Weights of a small contrastive audio-text model.
Model: 4.88M parameters, log mel input, encoder norm batchnorm, encoder activation relu, encoder depths [1, 1, 1], encoder widths [128, 128, 128], text encoder width 128, text encoder layers 12, text encoder norm rmsnorm, text encoder activation swiglu.
Data: 15625 training examples, 13.1 epochs.
Rows from block 9 of the text encoder of a small contrastive audio-text model, named by matrix and row number. Rows with one number belong to one neuron. Each number is 128 + 24 x the weight over its row's rms, rounded and kept within 0 to 255. All counts start at 0. Numbers have three digits each. After the name is the row's rms in percent of the matrix's.
After each neuron's rows are labels from the 100 texts, of 14976, where the neuron reaches its largest size: "fires on" is the input token at the peak. Only what is clearly more common there than usual is listed. The data: read English sentences (LibriTTS-R). In brackets: how many of the 100, against the usual share in percent.
# gate: MLP gate (text_encoder.blocks.9.mlp.gate.weight, 384x128), inputs 0-127
# fc1: MLP up (text_encoder.blocks.9.mlp.fc1.weight, 384x128), inputs 0-127
# fc2: MLP down (text_encoder.blocks.9.mlp.fc2.weight, 128x384, transposed), outputs 0-127

gate.29 148:106143167104156171110161169139129116132108146122087128139101139162111117122146092084158178103136151116131127088115116113125104116139106143108104091144139144144104088070089141131144109124111106104144112118114071113127134110094158175131157124149128115140126144133129092140146051152123091123162109160131136148095136100137147083129140168120161131138125169168130114143113124127123106126129
fc1.29 138:127130158140150115155185142149095143125164129098115147093160135164140116106106156072161161126114116106170133138108097074136147129160102150154137141126109138116143160131139140157135124134180130079155131130153153126160107139086137160097105141167107146142124080137136126104115151151082116148125099110116105122138152110121128106132122179136125140124120154146174166089120114127161088149146
fc2.29 128:126131192133136125092078138178125108152085152165180132114125103097092156091120112154144098147117106161109119182143117124142161124137136095109145173122104148123136125134123122143113155124092112135111130127093155111130116162059118144114159119127163144144106114087105138122142093105154106112142149109154135127155117163118155134161139119118115089165161132139109143113142138129104090103098
fires on: "to" (53 vs 2.3); "it" (19 vs 1.2); "is" (7 vs 0.7); "a" (7 vs 1.8)

gate.99 046:090119146137129146147111048134156150094142129129128123137140109090139094127103110122121133122149134085120087114159163137080177103151089148100157147097135137133108140137102158126108117102144127167113131139131106142127162137133106144134072162069136089151132144126109151153145113116096127117099144123162167114130083124100142111144112130084121145150091107115104071141116095135140125142123
fc1.99 053:110116125107144113095107103141139113152140134161117126091127121074125148110156113128132115104133095102110098132153181133085146124158109115164101160076105128157099150116117145164133116087141110146124129175130145146115113105159098153124077200116123098143128101140155132138117146097160112129093128132150131116106110140140162125160106081092125141075142085108110117114110087142119145141136
fc2.99 046:142118116131120113087136144158142091131104113141083134112139102118153107133173169168141118094120140147107140085137097098113141139107162093181112163110138134133170144145123143138096143161159121120099144148111114129148092134086081106128111125139110127098154148099129100131098141178175155115161125106114145150115137123117056167125117159110142083124140114141134121161161128140122103096147
fires on: "<end>" (39 vs 6.7)

gate.223 060:085155180129106123120156108138143133140123097132115149140118162104141130137101128115092129118125136131130128176112132135165140162126130167193117154092136104150115115132145153171161161135166149138079116124162156150092099088142146151097092147130151142106157154129121123142113156140165127127139109168102101091134096131140132140134118110082116149074143139133116104084159097133099101160157
fc1.223 073:108122136148116083142131105162115187110141120117125118152116131131102135132128131148113059126148119145145081137111134080132120163149122135133075152138151097142146136114110167154135193145125139096130115145137140140112153114172156135110084159165140128088158141168140101088143134106130152114114108163120135073129117133145104097141113120118120152098110107091120107134081106143095092139154
fc2.223 077:147118152129129073109154100152144146126113126144085138112146090099124070112126159157139104133106136153147154085148096117125110148119154146147120127155096151122154121134108129141143100107098094106143140118106151110131127164131114104094131092145098121147162171151143137140114128114135200107131122171139118093134137144159167141104134109155120109144128171106141151137210096129112145103157
fires on: "was" (40 vs 1.2); "with" (17 vs 0.6)

gate.25 159:129186106131087108157129115128163102105129136118128100120125122065095136186184148185128129130119119156161128129124137126147109145085131152139137147122130108136111131080111155115186121150138142112114098134125131135149133121122127140069100140131087145127109147155128148107131163151090148120124092115094114113108095104160063095145121127117155129123096100144120129139119104118084139101113
fc1.25 141:133094151144185146133117130142083123138125141128136157109150104185146142090089110078123132135116137072075127120135133141103147101162115118124118124143114154110144166173125089129093113107107115153152148070163142104099086113134142130189140130133137128098121124129101130130116090120153100162134136121147146138125136163095173141109119119163113120115140137143135105135129149156182099150153
fc2.25 131:150154141129174162140132155104154091112140147097139145101102106084133160122135118161112104107115106158113133128130122176149096163148118130141105071143131115139139114177136126125095126100127126113142150079142106135153106110160173158145150097138118145132102109094134126111140153129086096181117143171151128152086138114132116108079083118132149168162139135143122128136075127122122090129103
fires on: "she" (10 vs 0.6)

gate.255 054:112187157122128157112081117132145114093132126143154109151138125150143173132146122141116093132102137098109086123084131067098147118121153143104112083162132163150081134138125119154114065129104121131122127093129121108122112097153123092100129150122110137126136131122144146100123157097104148106108111109120152169136151099141112148145171135124133108184161113119115104136117100116105061101139
fc1.255 055:119105059119133113155157143136076151126118116141076156138085122131131104117145133090109129083113105136143132094152098122119118119112167121152114142119112117121137114153149145128148110144140125166120124119128112131158093145147133224161184120095114120107159114163169143127116136135144165151117143096147133124112149087120083118135095107111142105167109115108129154154160140114123131160135
fc2.255 054:145144116102100180107091133094109085130154120153119134104104114129119144121141137135135147141117126173058119094128128140157095133137134119096112132101123157135144130170117091127147109129120176144168097087169139131104116124085120151115152125153096152129087149139108132123180103143131155150115117134145128145158159146157179086113155139095160134138124126122174138136150139116191117139157
fires on: "and" (11 vs 2.4); "to" (10 vs 2.3); "with" (7 vs 0.6)

gate.175 068:122133185148132149097149122101127135119098105074112140128090096127103147126104163088127175146176108141136090143131150123116149132146157116103127100085125164125132107169124110148106129164113150147110139140153135165128128114148163119143155120085119144132130153098132126140178168099078107135144082121129151120155122170107162138100139152086154106116105080138143129117146114178129128123142
fc1.175 083:129163129144177130111099116141146121162133160082154198089097140143117094159106142148124151136119152123117144142090166092116147130150111147146122125131117143120117121109140096151168118086126104131069106128098087149117154148098164105134108096128157116158150116115099123129136151062110113151146142151141111146118156184090128152145135135169123104118155105131127114137132131140145095146162
fc2.175 084:131127143129141141148109132137107157109080102114109149118115137145106099095116179072126152132143156103087123112134190145147109114147114160108143161109134156122148124129114105132174131170181142133133146175114118120129142138111152132151101148113171117157083125112150139123138118114102119131144106146155111096130129160146107197126120144118111154199125118097118155151155112148120137174150
fires on: "not" (27 vs 0.6); "the" (16 vs 4.6)

gate.269 050:166123095147135142108154093083122134149164121129106120160146110162119155127147079080145161098151089122124170093142111171079111118109141161088114118106128171126133107136106174134138127151157094096127149181175174173096130137132109129106150115113095140099111135133072116117138144128113115136151122122148107127121111159140085154124119140113143147124140128172132090120115128117125123111131
fc1.269 065:140115157090133095150141146122084107131139089157101116165136170155139123104092137075119173134122121097140154100107112132113126187125116179126100117139124110120171129141124158116111161160115093156094159097178157137132157106117117111071151116123137169134140152113116102115160156118087119090145112129122117129108131123142149116145108129156135157086116126135103109134130098132091143082122
fc2.269 049:140154172120100125155099122091139112097116134134109148114112153140144119098140102140106140193099158132098103134155120159127108123145111120098150164144120115128110086116111071119106101145098129131169145129170134087142119120143139141114139098143113131146161129103131157091146126187123160079148150147139123170110104115114162137129147107111110162078131148117142086127119106131124150086069
fires on: "in" (97 vs 1.2)

gate.275 132:154108142079144075136119100073129121133144134120147091119123136163124085171130096160114142121129135145108119094105099178133091154144127094147125135144137129103085099108133155100167142143110131134128124090130142130115123098145106136146126116155149141100148144130063151124080165175142129151110110118100102131112153153173105114151153149125114143162122110148116155131101089079111114110152
fc1.275 116:181126142095126129133131095072130125124115072126138100136120119164117104138115102121153118090135130122116091106162122140124072138164122126150133173122148142113143112127146107106147136141102104129126139100155131124082093142155118110145095067145163126116150155136122148101096115140158122132122103104120098120100135172168089062140113132131107128132111134134110185111099084098103108107123
fc2.275 114:123116127119173137119141129112154127101099147139128106162116140109131208143070127102115110106140102128118124117116155122152103139125157116143127130111104082070139121125139101088096086123113143149134130127091137124133097116111128112147107097095172135180136157122154094144122106146139120064133142087169121151122102103101128095123150107132151132132140072094136130099145129112144177110106
fires on: "and" (25 vs 2.4); "his" (24 vs 0.8); "a" (19 vs 1.8)

gate.382 035:138132128113129126138106150138132132097129144171143162146153112155106160156151132109072123137100098121082187123144117132119155136093105100105171128125121138135131132094086132142115145178117112147147146113132125102135065121119142115150102097162120136091140103122125110158115099121101078134105102113110148139117148137124110150107120177151147112128157092150172131186101114168094129083119
fc1.382 038:131128154158127115132092093139106108154132149112134091089136121114131134108102106060141102111105150169141083130116164129134149120160182190152107131128135122129153143126172129109106134093149149113145165159124136105145129141122114153079146144139148102115105097121169130097168166141153140172136134128148138096162094149142169112129115094130152158110107115111129155115166104108134091135108
fc2.382 039:150091140164121120155168139095115118117090086155123165142113155130102138118086091114129073136123142137100139157107134154119152149093127117143117114125132128128104131157121119120121071148126110104166128120100091119144089132086098079123148115142115148170120156204131155110190125120120125140163146107129133120146137129146150155122085135170142115135147149145082097149125102115135127102110
fires on: "she" (87 vs 0.6)

gate.26 066:160138113110126109143120133107115113094137090133104119152101142133170119144150167090133101136142131103138095133173102090140131106137154128142145106107135111113117099126155112134155170149152105099163116173155114111119116078150126153139145134156152142122085146110148146147130116102149100106163094095140099103089112107117103092117062109123081120122074109063143120134156126146142122152135
fc1.26 076:137133161121155166103100136145164115151126091158101079147122133165128087109155173110131144119126136140133088111132109141155139149142086139120113120116147119128125137129124100126157111150124144149126102141110093112114120075155151146134117116171191081110100117117106155151121166101182200113123128169137105130095145119171128088130121129148084133137147147156092129130123124103141119095122
fc2.26 073:114088126156141133165141125147168120106082142131149165123178127109142155131152165111116105058113131101146127130129142137158145113127127144129160141136091100117151114161075170144126130124135096134075112082181128133115122101125147122122133136110121115126129136097162142120109141137119121139103111131113182195115136146155128138114110107133107098105134146123139170115094166182090153138149
fires on: "in" (32 vs 1.2); "and" (24 vs 2.4); "you" (8 vs 1.2); "he" (7 vs 1.3)

gate.169 024:111119136107137153164093114156122092138120166155123065129164166110116105158098118147139122126125110104099109115109140145076093087109113120138126103116129118102139116114115182141122142110091148099123096086122153133128144124159179168100138121150109170095116157151137120145131131126122065135124128136127123108150134132135114153095148169112138097174096100140097138144141094132065121123120
fc1.169 032:101073139123127148122142150117173131133129122078102117105137140128163141142161134138101122091151148129178143098152124185125124108156184136125104134109126148123128114148112104099098141103141111133100108139170135139141097127125125135122170143109119138182084123092120148092145162153118119107125166177124103130103127174137100136153111117109153153088105081102111131139133148130137181111163
fc2.169 028:131089126113150123117151126104136164113128125101115112131139142135154103165095135081135167134140150114137155077148130140119127102134185114182143148134139136184115070151148155118143112146183126154109147161161119137125114111103097098098133144100110146131150124141109159096155155148125115142161146161110115159124145163123127156156128125102144125163111092132102123124155175094149096114079
fires on: "to" (41 vs 2.3); "know" (10 vs 0.2)

gate.367 105:088140138093131116143101122135150171115080136124129103088136054142112103140133080129125131131116113146163145091081100116135121157116150131140130105103118131127119149106136143144112118086100125100082112125113138107134173088109114181163143128128137117126178072114162101154136151115144160149128138142121137156150080120105108167105142126178104115093144141156119155126107139119149117138108
fc1.367 106:093117110136135127098129098140146160155098119091086151096115075120142115139146104125096138114113082134169172115098120061173082151093143116126117120128107104167140124103145119175131147109122109109115148123117159149071132113116131140146140120113128133116185092142173122172144137127129157127145111106139110134128113109082124155079130129159098106138141149158134155100133150129155131134122
fc2.367 090:170124187150152125126120122097113117119130145107082149140157125112191157143129122149117153113093087101124125140109137105167143116121134128136093120140098136148180127106161144142130129134137144142083145191118156141090095138131140149167099094099094135124154136151145126168147139112188141086131099129085160125126106105129096140120106150141172139149142156102139115120118150118097155143139
fires on: "to" (18 vs 2.3)

gate.254 133:129093158142114101157180123097171110144134134122109123134147116108145121141119133145133098155123132140090163139141111091123095141156146118157084131117123108084101138141142092139118141134132134125123103082186139116145153104127119152069138109157156116124110145070121077163104150125128123121130126108153091158123130181149081100130117125077144128118132139155075102109125112148132114125076
fc1.254 142:151102140129108089179192123077150108138126115140123098125162158134135102108138103132133106148094115123107157146143091111162105130137159154143096171119138117103130113158122093128114136138127143113142111103167149109113116091099108128089155105140123121135097142106167113142132148115139113133110139115161084135152125159165080098165138118077141137153104138144065134145115113106160089114096
fc2.254 125:148137103146129083104126156117104117108130154110152100124166109141149113099172079102134135133134108118148129159157106079104103139162100119154133155157149128143157112120172153113111124116114164121172129119114121165104051141127131127120170142173107122128121167148147139104150101150176123130084125124157143170174097119104101098154105122138150120154136149152146111120119147134123153156153
fires on: "to" (8 vs 2.3)

gate.287 060:152139139156127069156122143101127128109128114099124134132108140137132103106144167127164082167100156127115139153138138093162129132114154121127166067112148147130131163136121127145155135078105135143096131132160140131133105123160134074154159117095126104102114099110107123104086124118100153046177097168131140151099140130113097159119150155110139132139124144130141153113133128149108078117115
fc1.287 062:117141090156092134130118133115130136074147127124127109167122134099146102151111135101074091101122102111133151138136088103130126095128151126131116080145063120127173075105116132083139145108136152123075122146138143132120163158113165139139136117104125145142117091133166149130094142131141090132118157103131087144120160114111140119148143124115158152165121096072101141166109133163097147143144
fc2.287 056:130133149093127142109146147126104132123116129142124124129105147151109130094063130161152155098146097119113170085140101122137155090129115121135095129095121149140148078109132152080127089147110184101141118102068137162118141132098128146156108120086126149142170132130142137119125167099156137140108117072113100123137110143138160105114140155099121128121134080105122100122079108133108140132183
fires on: "to" (26 vs 2.3); "she" (10 vs 0.6); "of" (8 vs 1.9); "said" (7 vs 0.6)

gate.91 095:133100103134128171127135112094187115140142119141143127152111089110173129129118195094139134114110111126136105152152120129115099108113136109123109100127139129164128101139106132122096100160108074146105090135190168110132118131137068127094148099159124151120120146152121174171123125136130113140128147123132139112117081134137080080148124121138149126147108121111142178105113115112108116176159
fc1.91 100:162139135101160191151101109062169106158140132135124131116148098101164128126127179122167166115127112104142078157137127125119097121129134128133119140135156136170127107144097142133088105128112095124095080102181147104128110111151080128111151101155132133137124136153133178157142109141142115144126149143123132127107102121111069101162148132115159116134127108123131167091135135103104120162128
fc2.91 105:092125145158114167113102153136120112135168110135116161087139115120138123110159105098108119185139094052111117154158145168108118107156105143140123128132096109104130135114094135113077141134130112115109111095152116083116129123138147147150140145127170119119136086144145150132115136184075149083158135148143129138134131153108108135154193139144134135124095135121135131110061142140144127119132
fires on: "your" (26 vs 0.2); "yet" (18 vs 0.1); "young" (10 vs 0.1)

gate.349 048:165134158171150094127108119134125107125117125143131062129113112149141154128116126125151134151085156140157081124119093124141158115151117106135173101139138149150154118114088158203120097130161165122118135115126095117121116135145160113138141151141106130154140148131136112153093125155111134071068137130126094126084139171104160103147122171150145116149102160109151105135092155101124125136145
fc1.349 048:153132120116118141137135158119119143126136162114127118190174114147133155110127145105099130120157138113132113158144144146120112147138143165147148122119131146138114145136118140172123150122134097125141105119159080137194125141132174159075106132097122137144079109116155151130133157062096103086133087113119158122157118076108106129082118165099152141135103137134092119083162140128150133093121
fc2.349 054:142101172112151094161143140155142116118138192134179095135100108142155079116142140097153125127108147140122079115107145125110141102117164120147150124111093122155123133137098098139141104100121159114136130113172113166139147140135143116113115102132136126135106129107127178166071122133097114132083141108115187117117137123120118098107105133175136161077086121130179124101150128137133152112121
fires on: "<end>" (22 vs 6.7); "with" (19 vs 0.6); "of" (7 vs 1.9)

gate.31 085:133152166112178094124129131113123153121143096107094085157136132108106120145167121155083140115142094106158135164172131114123095137111135145123130141132114129093136108139124170108154075101111100168144193128124164122127173150173109170115154160136120135129109137147166143186148099113100091128083121145142110119131109103153119102138123110123137106111157115111122134121148141183140120142131
fc1.31 083:106123146112171125102158112150136118131163095153102082127111109132133108112116116120131097116143111086160120134097153081138144126101133167127148139091144121106142102133154124135176103082092100180150126125143187129169145148132094129095171147132133122133108142115106133162147136138124106141130041151151142138146133137169100135138117150128128110107135130151081163099137108171119111133115
fc2.31 091:127129117142147145103163155151138134112144124166148120128122119119159117108086110110129152123096142132170104106106134130127141126133148140183131093111139108130112121117099100127147131122114102118115118105136155153138122093129148081110105193151074125176104137128120143100128111119167132112175070080119101133151157174135096161133122131102171154114150112139106114152111147097152099181173
fires on: "in" (30 vs 1.2); "was" (25 vs 1.2); "and" (18 vs 2.4)

gate.250 116:110151143077111158095124137091130109122151118164082119174125139108096159104108142125126135145170108134099174069165123185129112140133115075096139128131153156121155156133073125107120113123099133172148130135119119116149125175143149145134124149121144144114105102132130114156118135091135148120143154161146157099129113114156108161085126153153166114145098108134102107138120141123098153083143
fc1.250 116:115133124123106131098106098156132111117141063079150152148189120106120133080076156134137115098107102120123130129142136124156140127116149125129167177103140162087166177132119114127148149149109140146142118115093137112118094112129137132097095155108120148117116074112117126128109137095118137196098155127141122147122155168130097122129132160174134090110124133114113106120115169137139091123096
fc2.250 101:146149143063098115112093094112145121086106112132141141161146127131148122162107111141119123068098125135141133145124092131140200113153087118142137177122113160136114147121156156128156104162142108154114145130108108124125124122122133089122120162136158130100154110102172124166140108147176136120090123141120111146169112145162129116129119131099108156173170105135131117124172122125162073126128
fires on: "not" (21 vs 0.6); "don't" (16 vs 0.1); "is" (8 vs 0.7)

gate.105 124:130149108120141113121087132145157113088155093112172116089124113144103156150138151123120148101106142125146146112147145102136103090146120100095120092154156123166173122153216121145150141129150060130139119133121148143129145186129143143123098136126106118141100145135141158127140112116153097147132115153126126163148124117116152174111110125160129133135116184139108131130082125075139108104166
fc1.105 124:143119153102103126167180115131096116151103133126090129157125117139126104127131111108146108151177099144103145132139111107104148150108116173178152126110118121068101134118047154103116118112124201124108131124137122091113170103135110123122114130138156133101138103093121146134121159104130152150123125159131104119117099154153095108131163115109149142119107096166161121121143114156093125132078
fc2.105 132:159103121125139116133174137131139109151136139133162132137099145114090131107119118157139120131128108145115108084125142131091091209148109125117108122110155145113151161142115140159109139098172130137131178138147121118164181132126131104161170183119123153113117098121126155113138120112161098149093117154134147105126150097179085118132148163147095124129149121136141142132096168107100150160178
fires on: "must" (25 vs 0.1); "always" (16 vs 0.1)

gate.288 110:134100162067135133093135152128157143158139158118082122126113114153132140112123133135146131153114104145147146130123125168129166123117118140107100127130137142094142098121125119120193122097107107103121123148144110120131134120142179163079090150130139105122113127112160126129101149078139124164101106143137130125136102171132156069114156135110120141098094115168145081071167115138118156070119
fc1.288 114:147171154161145095170143135121114133113125135105173132132158131134089137156110149147111143104159187133122135122132130097119125131117142138143135119118084108158152141125087155160106127163160127139157172092102136144144172113132127114138136121114104182152132139142078116115141102135158127132122117132134134134136161119116096186109157112121173113144117135108099186162121147077093125173163
fc2.288 120:131125164112122129142118148149107136108122142130185162126102133164122170138129184129140128133132151133112122120068131122117129144128121143175116094103117117137161097118129148158184143129152139147132121146170130176147141129092189147145054114144120141157157127126124146143098152119126116131098136156107130158114138147150129115091168104114117109088126153128127090108172154172161142146158
fires on: "in" (95 vs 1.2)

gate.220 136:115155135105126140143097125138141115147120095078095117167154096121106100140108157147120097180177149095141141124129080145126125127156095145142161099119099145172147116120144131167159154126103083071101112111158115126110156118139121125192134090099143120098102078137158147108078163143163150136127122099113146145092126135121134120099139119147144113141103130131146118114151102147107121144113
fc1.220 118:158099117141133088133135134109129136093093168138180126152093148106136134161142129114115130086095113147137116158108197122149138141114126120144118141137153123113106155136085129112104109130162129160145118146088117128136106143117119153081153144151086134144150142109111104147189092098075119137089157159171132091155156129134150130121120120120154156116133108119129176155103158102135152097158
fc2.220 130:131152126160175097136131153112138148154087127093132139142115122094085127092114126094122153137164138135149126128094136124165135153104100128148123117168125068114133135123181142129147149136107157167121158128119133145098125093110133171183103118145090127143110144106155164155083104145144145159102097104087117137103125144144108130134157114107164125127101172129161110112084139146081125104121
fires on: "she" (100 vs 0.6)

gate.30 042:117151102110124108138156126136108140132132097114127174124115143143123108115143160157107130096109157118155144138145134094140136104155137126123148138087118187165123125124143133152125100144136155092090096121118119132125098117115148152129154125122076193136129135161125096079143101122160100159137140157138096177086136159144132112159083137154094122076137122109125139168120175124138142080084
fc1.30 046:084132138127094117107162163137113130134129149126130129132168158146145058133120153171099121133112174140140152098084110116141143111131158123106153113152138120127077145127103130109140108148119184083115104119108122136109125153114136146191135152129143086061129153159156122134154105113084139108139104102139151156124107154134153121155119153086146136136166155147104126132122158117146095139155
fc2.30 041:090138109154094134127116086160112150144119119123126106089136135124119138195129183145112160128147112180161144139144155130134114169137100101098124116108147119198152146133159130105142154160127089117101120100123145125151126150104161136150139150164134086135117118117103150113117144109153140093141129161151067101149159098120107144169156103146129158125111157124138142108100105109119160117111
fires on: "she" (56 vs 0.6); "to" (9 vs 2.3); "you" (8 vs 1.2)

gate.305 067:114142091140165145134144152186119151104121181151147138123131140157087141102129090144134164115095127142158135133127146094119139164158122113133158158157108126103136145132136118104101089174179092117120132151139127094161162150140135127084087122107115115125124105153150126062118157113101142125113128116109148126119070129164159122119139154119093117103153141150125103111124112155139081137086
fc1.305 086:135134106181139140119148144086129131102154092161137122125113088111113138124073173092171077139112116166074151138125137124097144095114126107129092095079122115141136139126135110132166166103082150167103156117142135100116144125105135113134128133141144177134117133093128160144102127121153132132143106100125128140150121127136119135137086168113094124090126113124139169159091083152173137139137
fc2.305 078:120148110107126151166169170123110143156171137122119081098097147126076098110073161135165124125112155089156078154115113113092110139122115109166132125121157107102169128142052117156131075124119095151125123117157135166142129107122100143131100175112098130136136120138147144112115140126120107133128091104124130107099126124114100109109138188115140113114106108133115148148104141110146119145105
fires on: "was" (20 vs 1.2); "he" (8 vs 1.3); "we" (7 vs 0.4); "it" (7 vs 1.2)

gate.41 117:113130165121163149119140150106148133150135105136146083094107114107124139126110113169112116110119150111108112105121106115125111117170173125155062134111099132136156112145161113095169102086114116123137174125139149129121104142099116106125115095156171103085149141141127122106080174128105160155106139096097127139130119102156179118164086132119155124106146150096110096115131105131138095085158
fc1.41 127:139151120101143104141111137146115096077121137126132128133159108134078107099133109108089080160111110140134141158125129177137146117103170135132141126129144123110175130089174130144113108119149135096087117136114111155138137160135099095145102170104124116074143101136087126123118104118142134136131116103197103160161128148080119137086099185144144116112134139141118126105155128104138176106131
fc2.41 117:129128099151114095118114116162143091141148110144134094111106075164134124111094122135115109126103147142145127125111129148087153107138123204100153112126115135149162096102102156156134136113131105137150172102152099129166130130159111131147125129122122112102152184080106124156115092102145144154133126107078120150129126068107076168154132138135100117149103117130119153150134131156137114166089
fires on: "and" (13 vs 2.4); "the" (11 vs 4.6)

gate.122 033:117140080140153139102108134109130107139145118134132096167122125187101144154114159135126111177106125113131108117150127122108130154121103111134109145123131136125144106120113100182124155119135123119157142178134102195145124096101127170131117091143104151111132129105118136175147170122145087139138122129065184112130093091099155126110100116085108161141135124085123125098121127099163115123166
fc1.122 050:157144127119100085162140116082090158184131121137129086071132127100154144100164089151143121124150141100077103118127109156095132126143168121131096161108140120133133117116140162152134101121116137144122138123149117103145101170112153159139143139093135139152141065110132140100120122130127126147113166123121104116115152181121134122168114148144139172142137134097166064123130144162092138132146
fc2.122 042:129136158148117114127119104114106152120148153124087129156146117121169126103088087120160106139157136138159157139160096091137125093110148086102096151113139136140114142164155116116126151114100094141117156132124118130160131134103129119123168110120138136112160081169088128121180112127079138164139141113132153096153154098086160125146103146140172084115104118129150089114090102117133092098087
fires on: "to" (13 vs 2.3); "my" (12 vs 0.5)

gate.97 076:073140141130121121141135155148116108128113113143102106092094098169156119084106129108140122089124121151126131136124093155130098123123110152109130091115118132163123172110164155150146138139112087163126117127183195127109141080111166142118112124136108169178143106137125135099147102132172185143146103143121115097101150104160166137145132129121159166107087125146139125136103132149119105125105
fc1.97 079:115143131099136130154144144132095125121113143121078144083136075159142111143136106132147155085129059161120151127131101106131088128141103157100152120110114142151164158079178176116120122127090092116164126134148155144135122129100168148135124161113096135150174132133151128131176083130135139095111136142112097111112132127171150127126188131113146121107093135135114130169120134152108127135131
fc2.97 074:098129141106091180143169109124114130098107131128143137114138112147145100121126106117090076094133089129152116142116142122157127133150140121096148142115138099157187124152147135106146122155111120134184082181095131169101086144169166120131128123109141125152137091161143107132105161153148096093127121126118114130141112135130109129075141160156094151138121093090112120088104127142118131119176
fires on: "not" (7 vs 0.6)

gate.190 139:141121178105150132124121114148105148124135133151101120129126129140082163154110152123080075148089104122130083100168139132135132136141133114144116100152182129134107162145090184114142128148114116131081107114177130133145097111155085140094135111117118154121125119106112116169150152109156103131126114158120170164079115109090153142173106161119127106114114156147128112112140168102104148116110
fc1.190 128:127116109127141134167102114151109145127175117127083137123142122137110164148115145120104111133100097137077106095135134116110123128128122167139111120157172132095113165159118192104160126154140097122106110117169134116131073123161094130084122119097108103116122135114164110171119162133146095110127116122095174106107113106119129135154112165103114119140124160101119118171182168094115116123093
fc2.190 120:137124121154073146168137136074128115089085120155138138126101144121083142129093145103113102136141126140147148170133111093132154135151142128110125118129156138086097110113090124085124092126136145119118118078137097180114106152165140180129142154118109098120130097179156127123116138173163106115146147123118112102162136150139165099152150108156171125138132158128118131141152140079134103150114
fires on: "in" (100 vs 1.2)

gate.262 164:137116108098154125117196161119142114143129140114142130165119077124105140111078076131138189124142144113096182114131106115156124114191149105086118131118127128106118129162126124143150160135071126114124126119097123135117126090135121141120106128129149158124112123123134161100142151105113134112099124128158171155099111147122129117125122064182143151144107142148092134139139178151137105157116
fc1.262 157:133151128174128133156067127123128133097122123144102118108156167131134114113180159126087088127109101136124071118126130140097127148058094121144138119105106118130142107124115122127119116106169098149099103129161121106161134147138142115145142132127125129107137144164108094166131082111170121140119118126107082105174124123115143120112167191084128131129146117162168138142090091115151141111130
fc2.262 157:138119184150117138115128188081127141152101129121112112143179128119138129136111151126124098122130125111143153086122157156135077129137100122113090167107139130122098053112111126167112113127107118167141090075109129114102155111073111145121150108142081094146154136105124130101152129120104126151128112120120134114059113115136136140125077118101099110122122147138156121134168134141114150121130
fires on: "not" (57 vs 0.6); "no" (32 vs 0.3)

gate.162 103:117146134125127155114121126155132133123159139133160145149114134134130128152136096148093170113128118132154147075127123134143153123082154092142141109114112107090111146139087118152130142109154141150101170165047100101130144101162117181135108108124136158090112141126085112120148101112135102174161125098142110107152104095111131131128152175120128106160168169153091092140140107141159144116148
fc1.162 094:139131111154122153132142148115114115116121143112084153116149114141116145136103151145111105149092142126125167172139135094134087126151101138104109148132121145181104112107139140076152131152119081138141099103176147141136128118110160110108138142120137169131138148147133174156108116146110160125080105119125130130097172196120113128151135103160127147112101089140199156136114132129075167114103
fc2.162 099:110109102140123161085102110122189153139108190087137139113112113165142148131078123139104126148087158108126165143104138154174106123123109130152132137126154136112121087158103112143121107129164128129103142118089103151143164197109107102120127116112133118110179095114116133141105155118158132155084122092109130107131129115140123124105123122122110121103131146148148149118174091127151141189138
fires on: "must" (24 vs 0.1); "this" (23 vs 0.5); "guess" (9 vs 0)

gate.92 080:121150124125124112144117115085116100120116132050124133153101115154089116133130155172110105171125122173128134139123121160147163121145135166130108135154088097197134097129098096127142105141096129114104119126138108103162148132137116112115108134169137112141144104160159128098140137141126143114106111145121134130107165173072173129127136125080184138122097149128140138127125095164080120148138
fc1.92 080:150126163089131146152104159124118078127112138098162146092111126138130157118112119096124139099163101096113084162157169123130107142149133101156115106145093132093087131167142140100147160142124097135107113074111124110180120100152171135108146127129114115091132129111111111125116137135127115154150139123129102180124115079140114060110104107161108122163171106129094114105131143115125108111109
fc2.92 076:133136133126139126153113160115112098125148124105200128128119111119103161150114126166109147144145144152105142132110165144138142179154145113194131107115099174124106138114115151125125149126130132139144096139099108156161159118174120114162094114104115119080112138073135097118100154131073076156126139149127110134122142179152148092140101120159184134150142136116139132142136106128097150114143
fires on: "she" (9 vs 0.6)

gate.315 102:149104168123122140147105118154170141155151116078129148088144107136149137130121134108122135166116072129150134134090126139109088155124164157126165139142095117129088105127093096133127102167100134081097154093086081092115111127113146131162161125135130118111125117152114177146148204123123127136155126139137157128099110128135142100123099132128178120101159144110105171141122117133156117140120
fc1.315 107:118169087124105118123093137120082094074120128139128120143100154117099139132159098137105158107106170126110123140151147126171139106132105086133098117140130146123143105144195144117137185110147147129147126137168154154165148133172123119134105152150130102166135150136126089161137083121142152111139118107132098113183119096105125081113165130152116101184122117145129112134096127136105134123113
fc2.315 118:142135167097093163151088153116097139113151089103108128098122115125144144130191142089090177097092123126148128122107142150147136141104147144172094146184129143115100121121155104142101102131112142165135137144175129183139116110118110133124170117146146143078129123090116114123157144127124125137167119144121118106154087092130116094132118101136106110114143148141135129141110108123077112075116
fires on: "and" (31 vs 2.4); "her" (7 vs 0.6)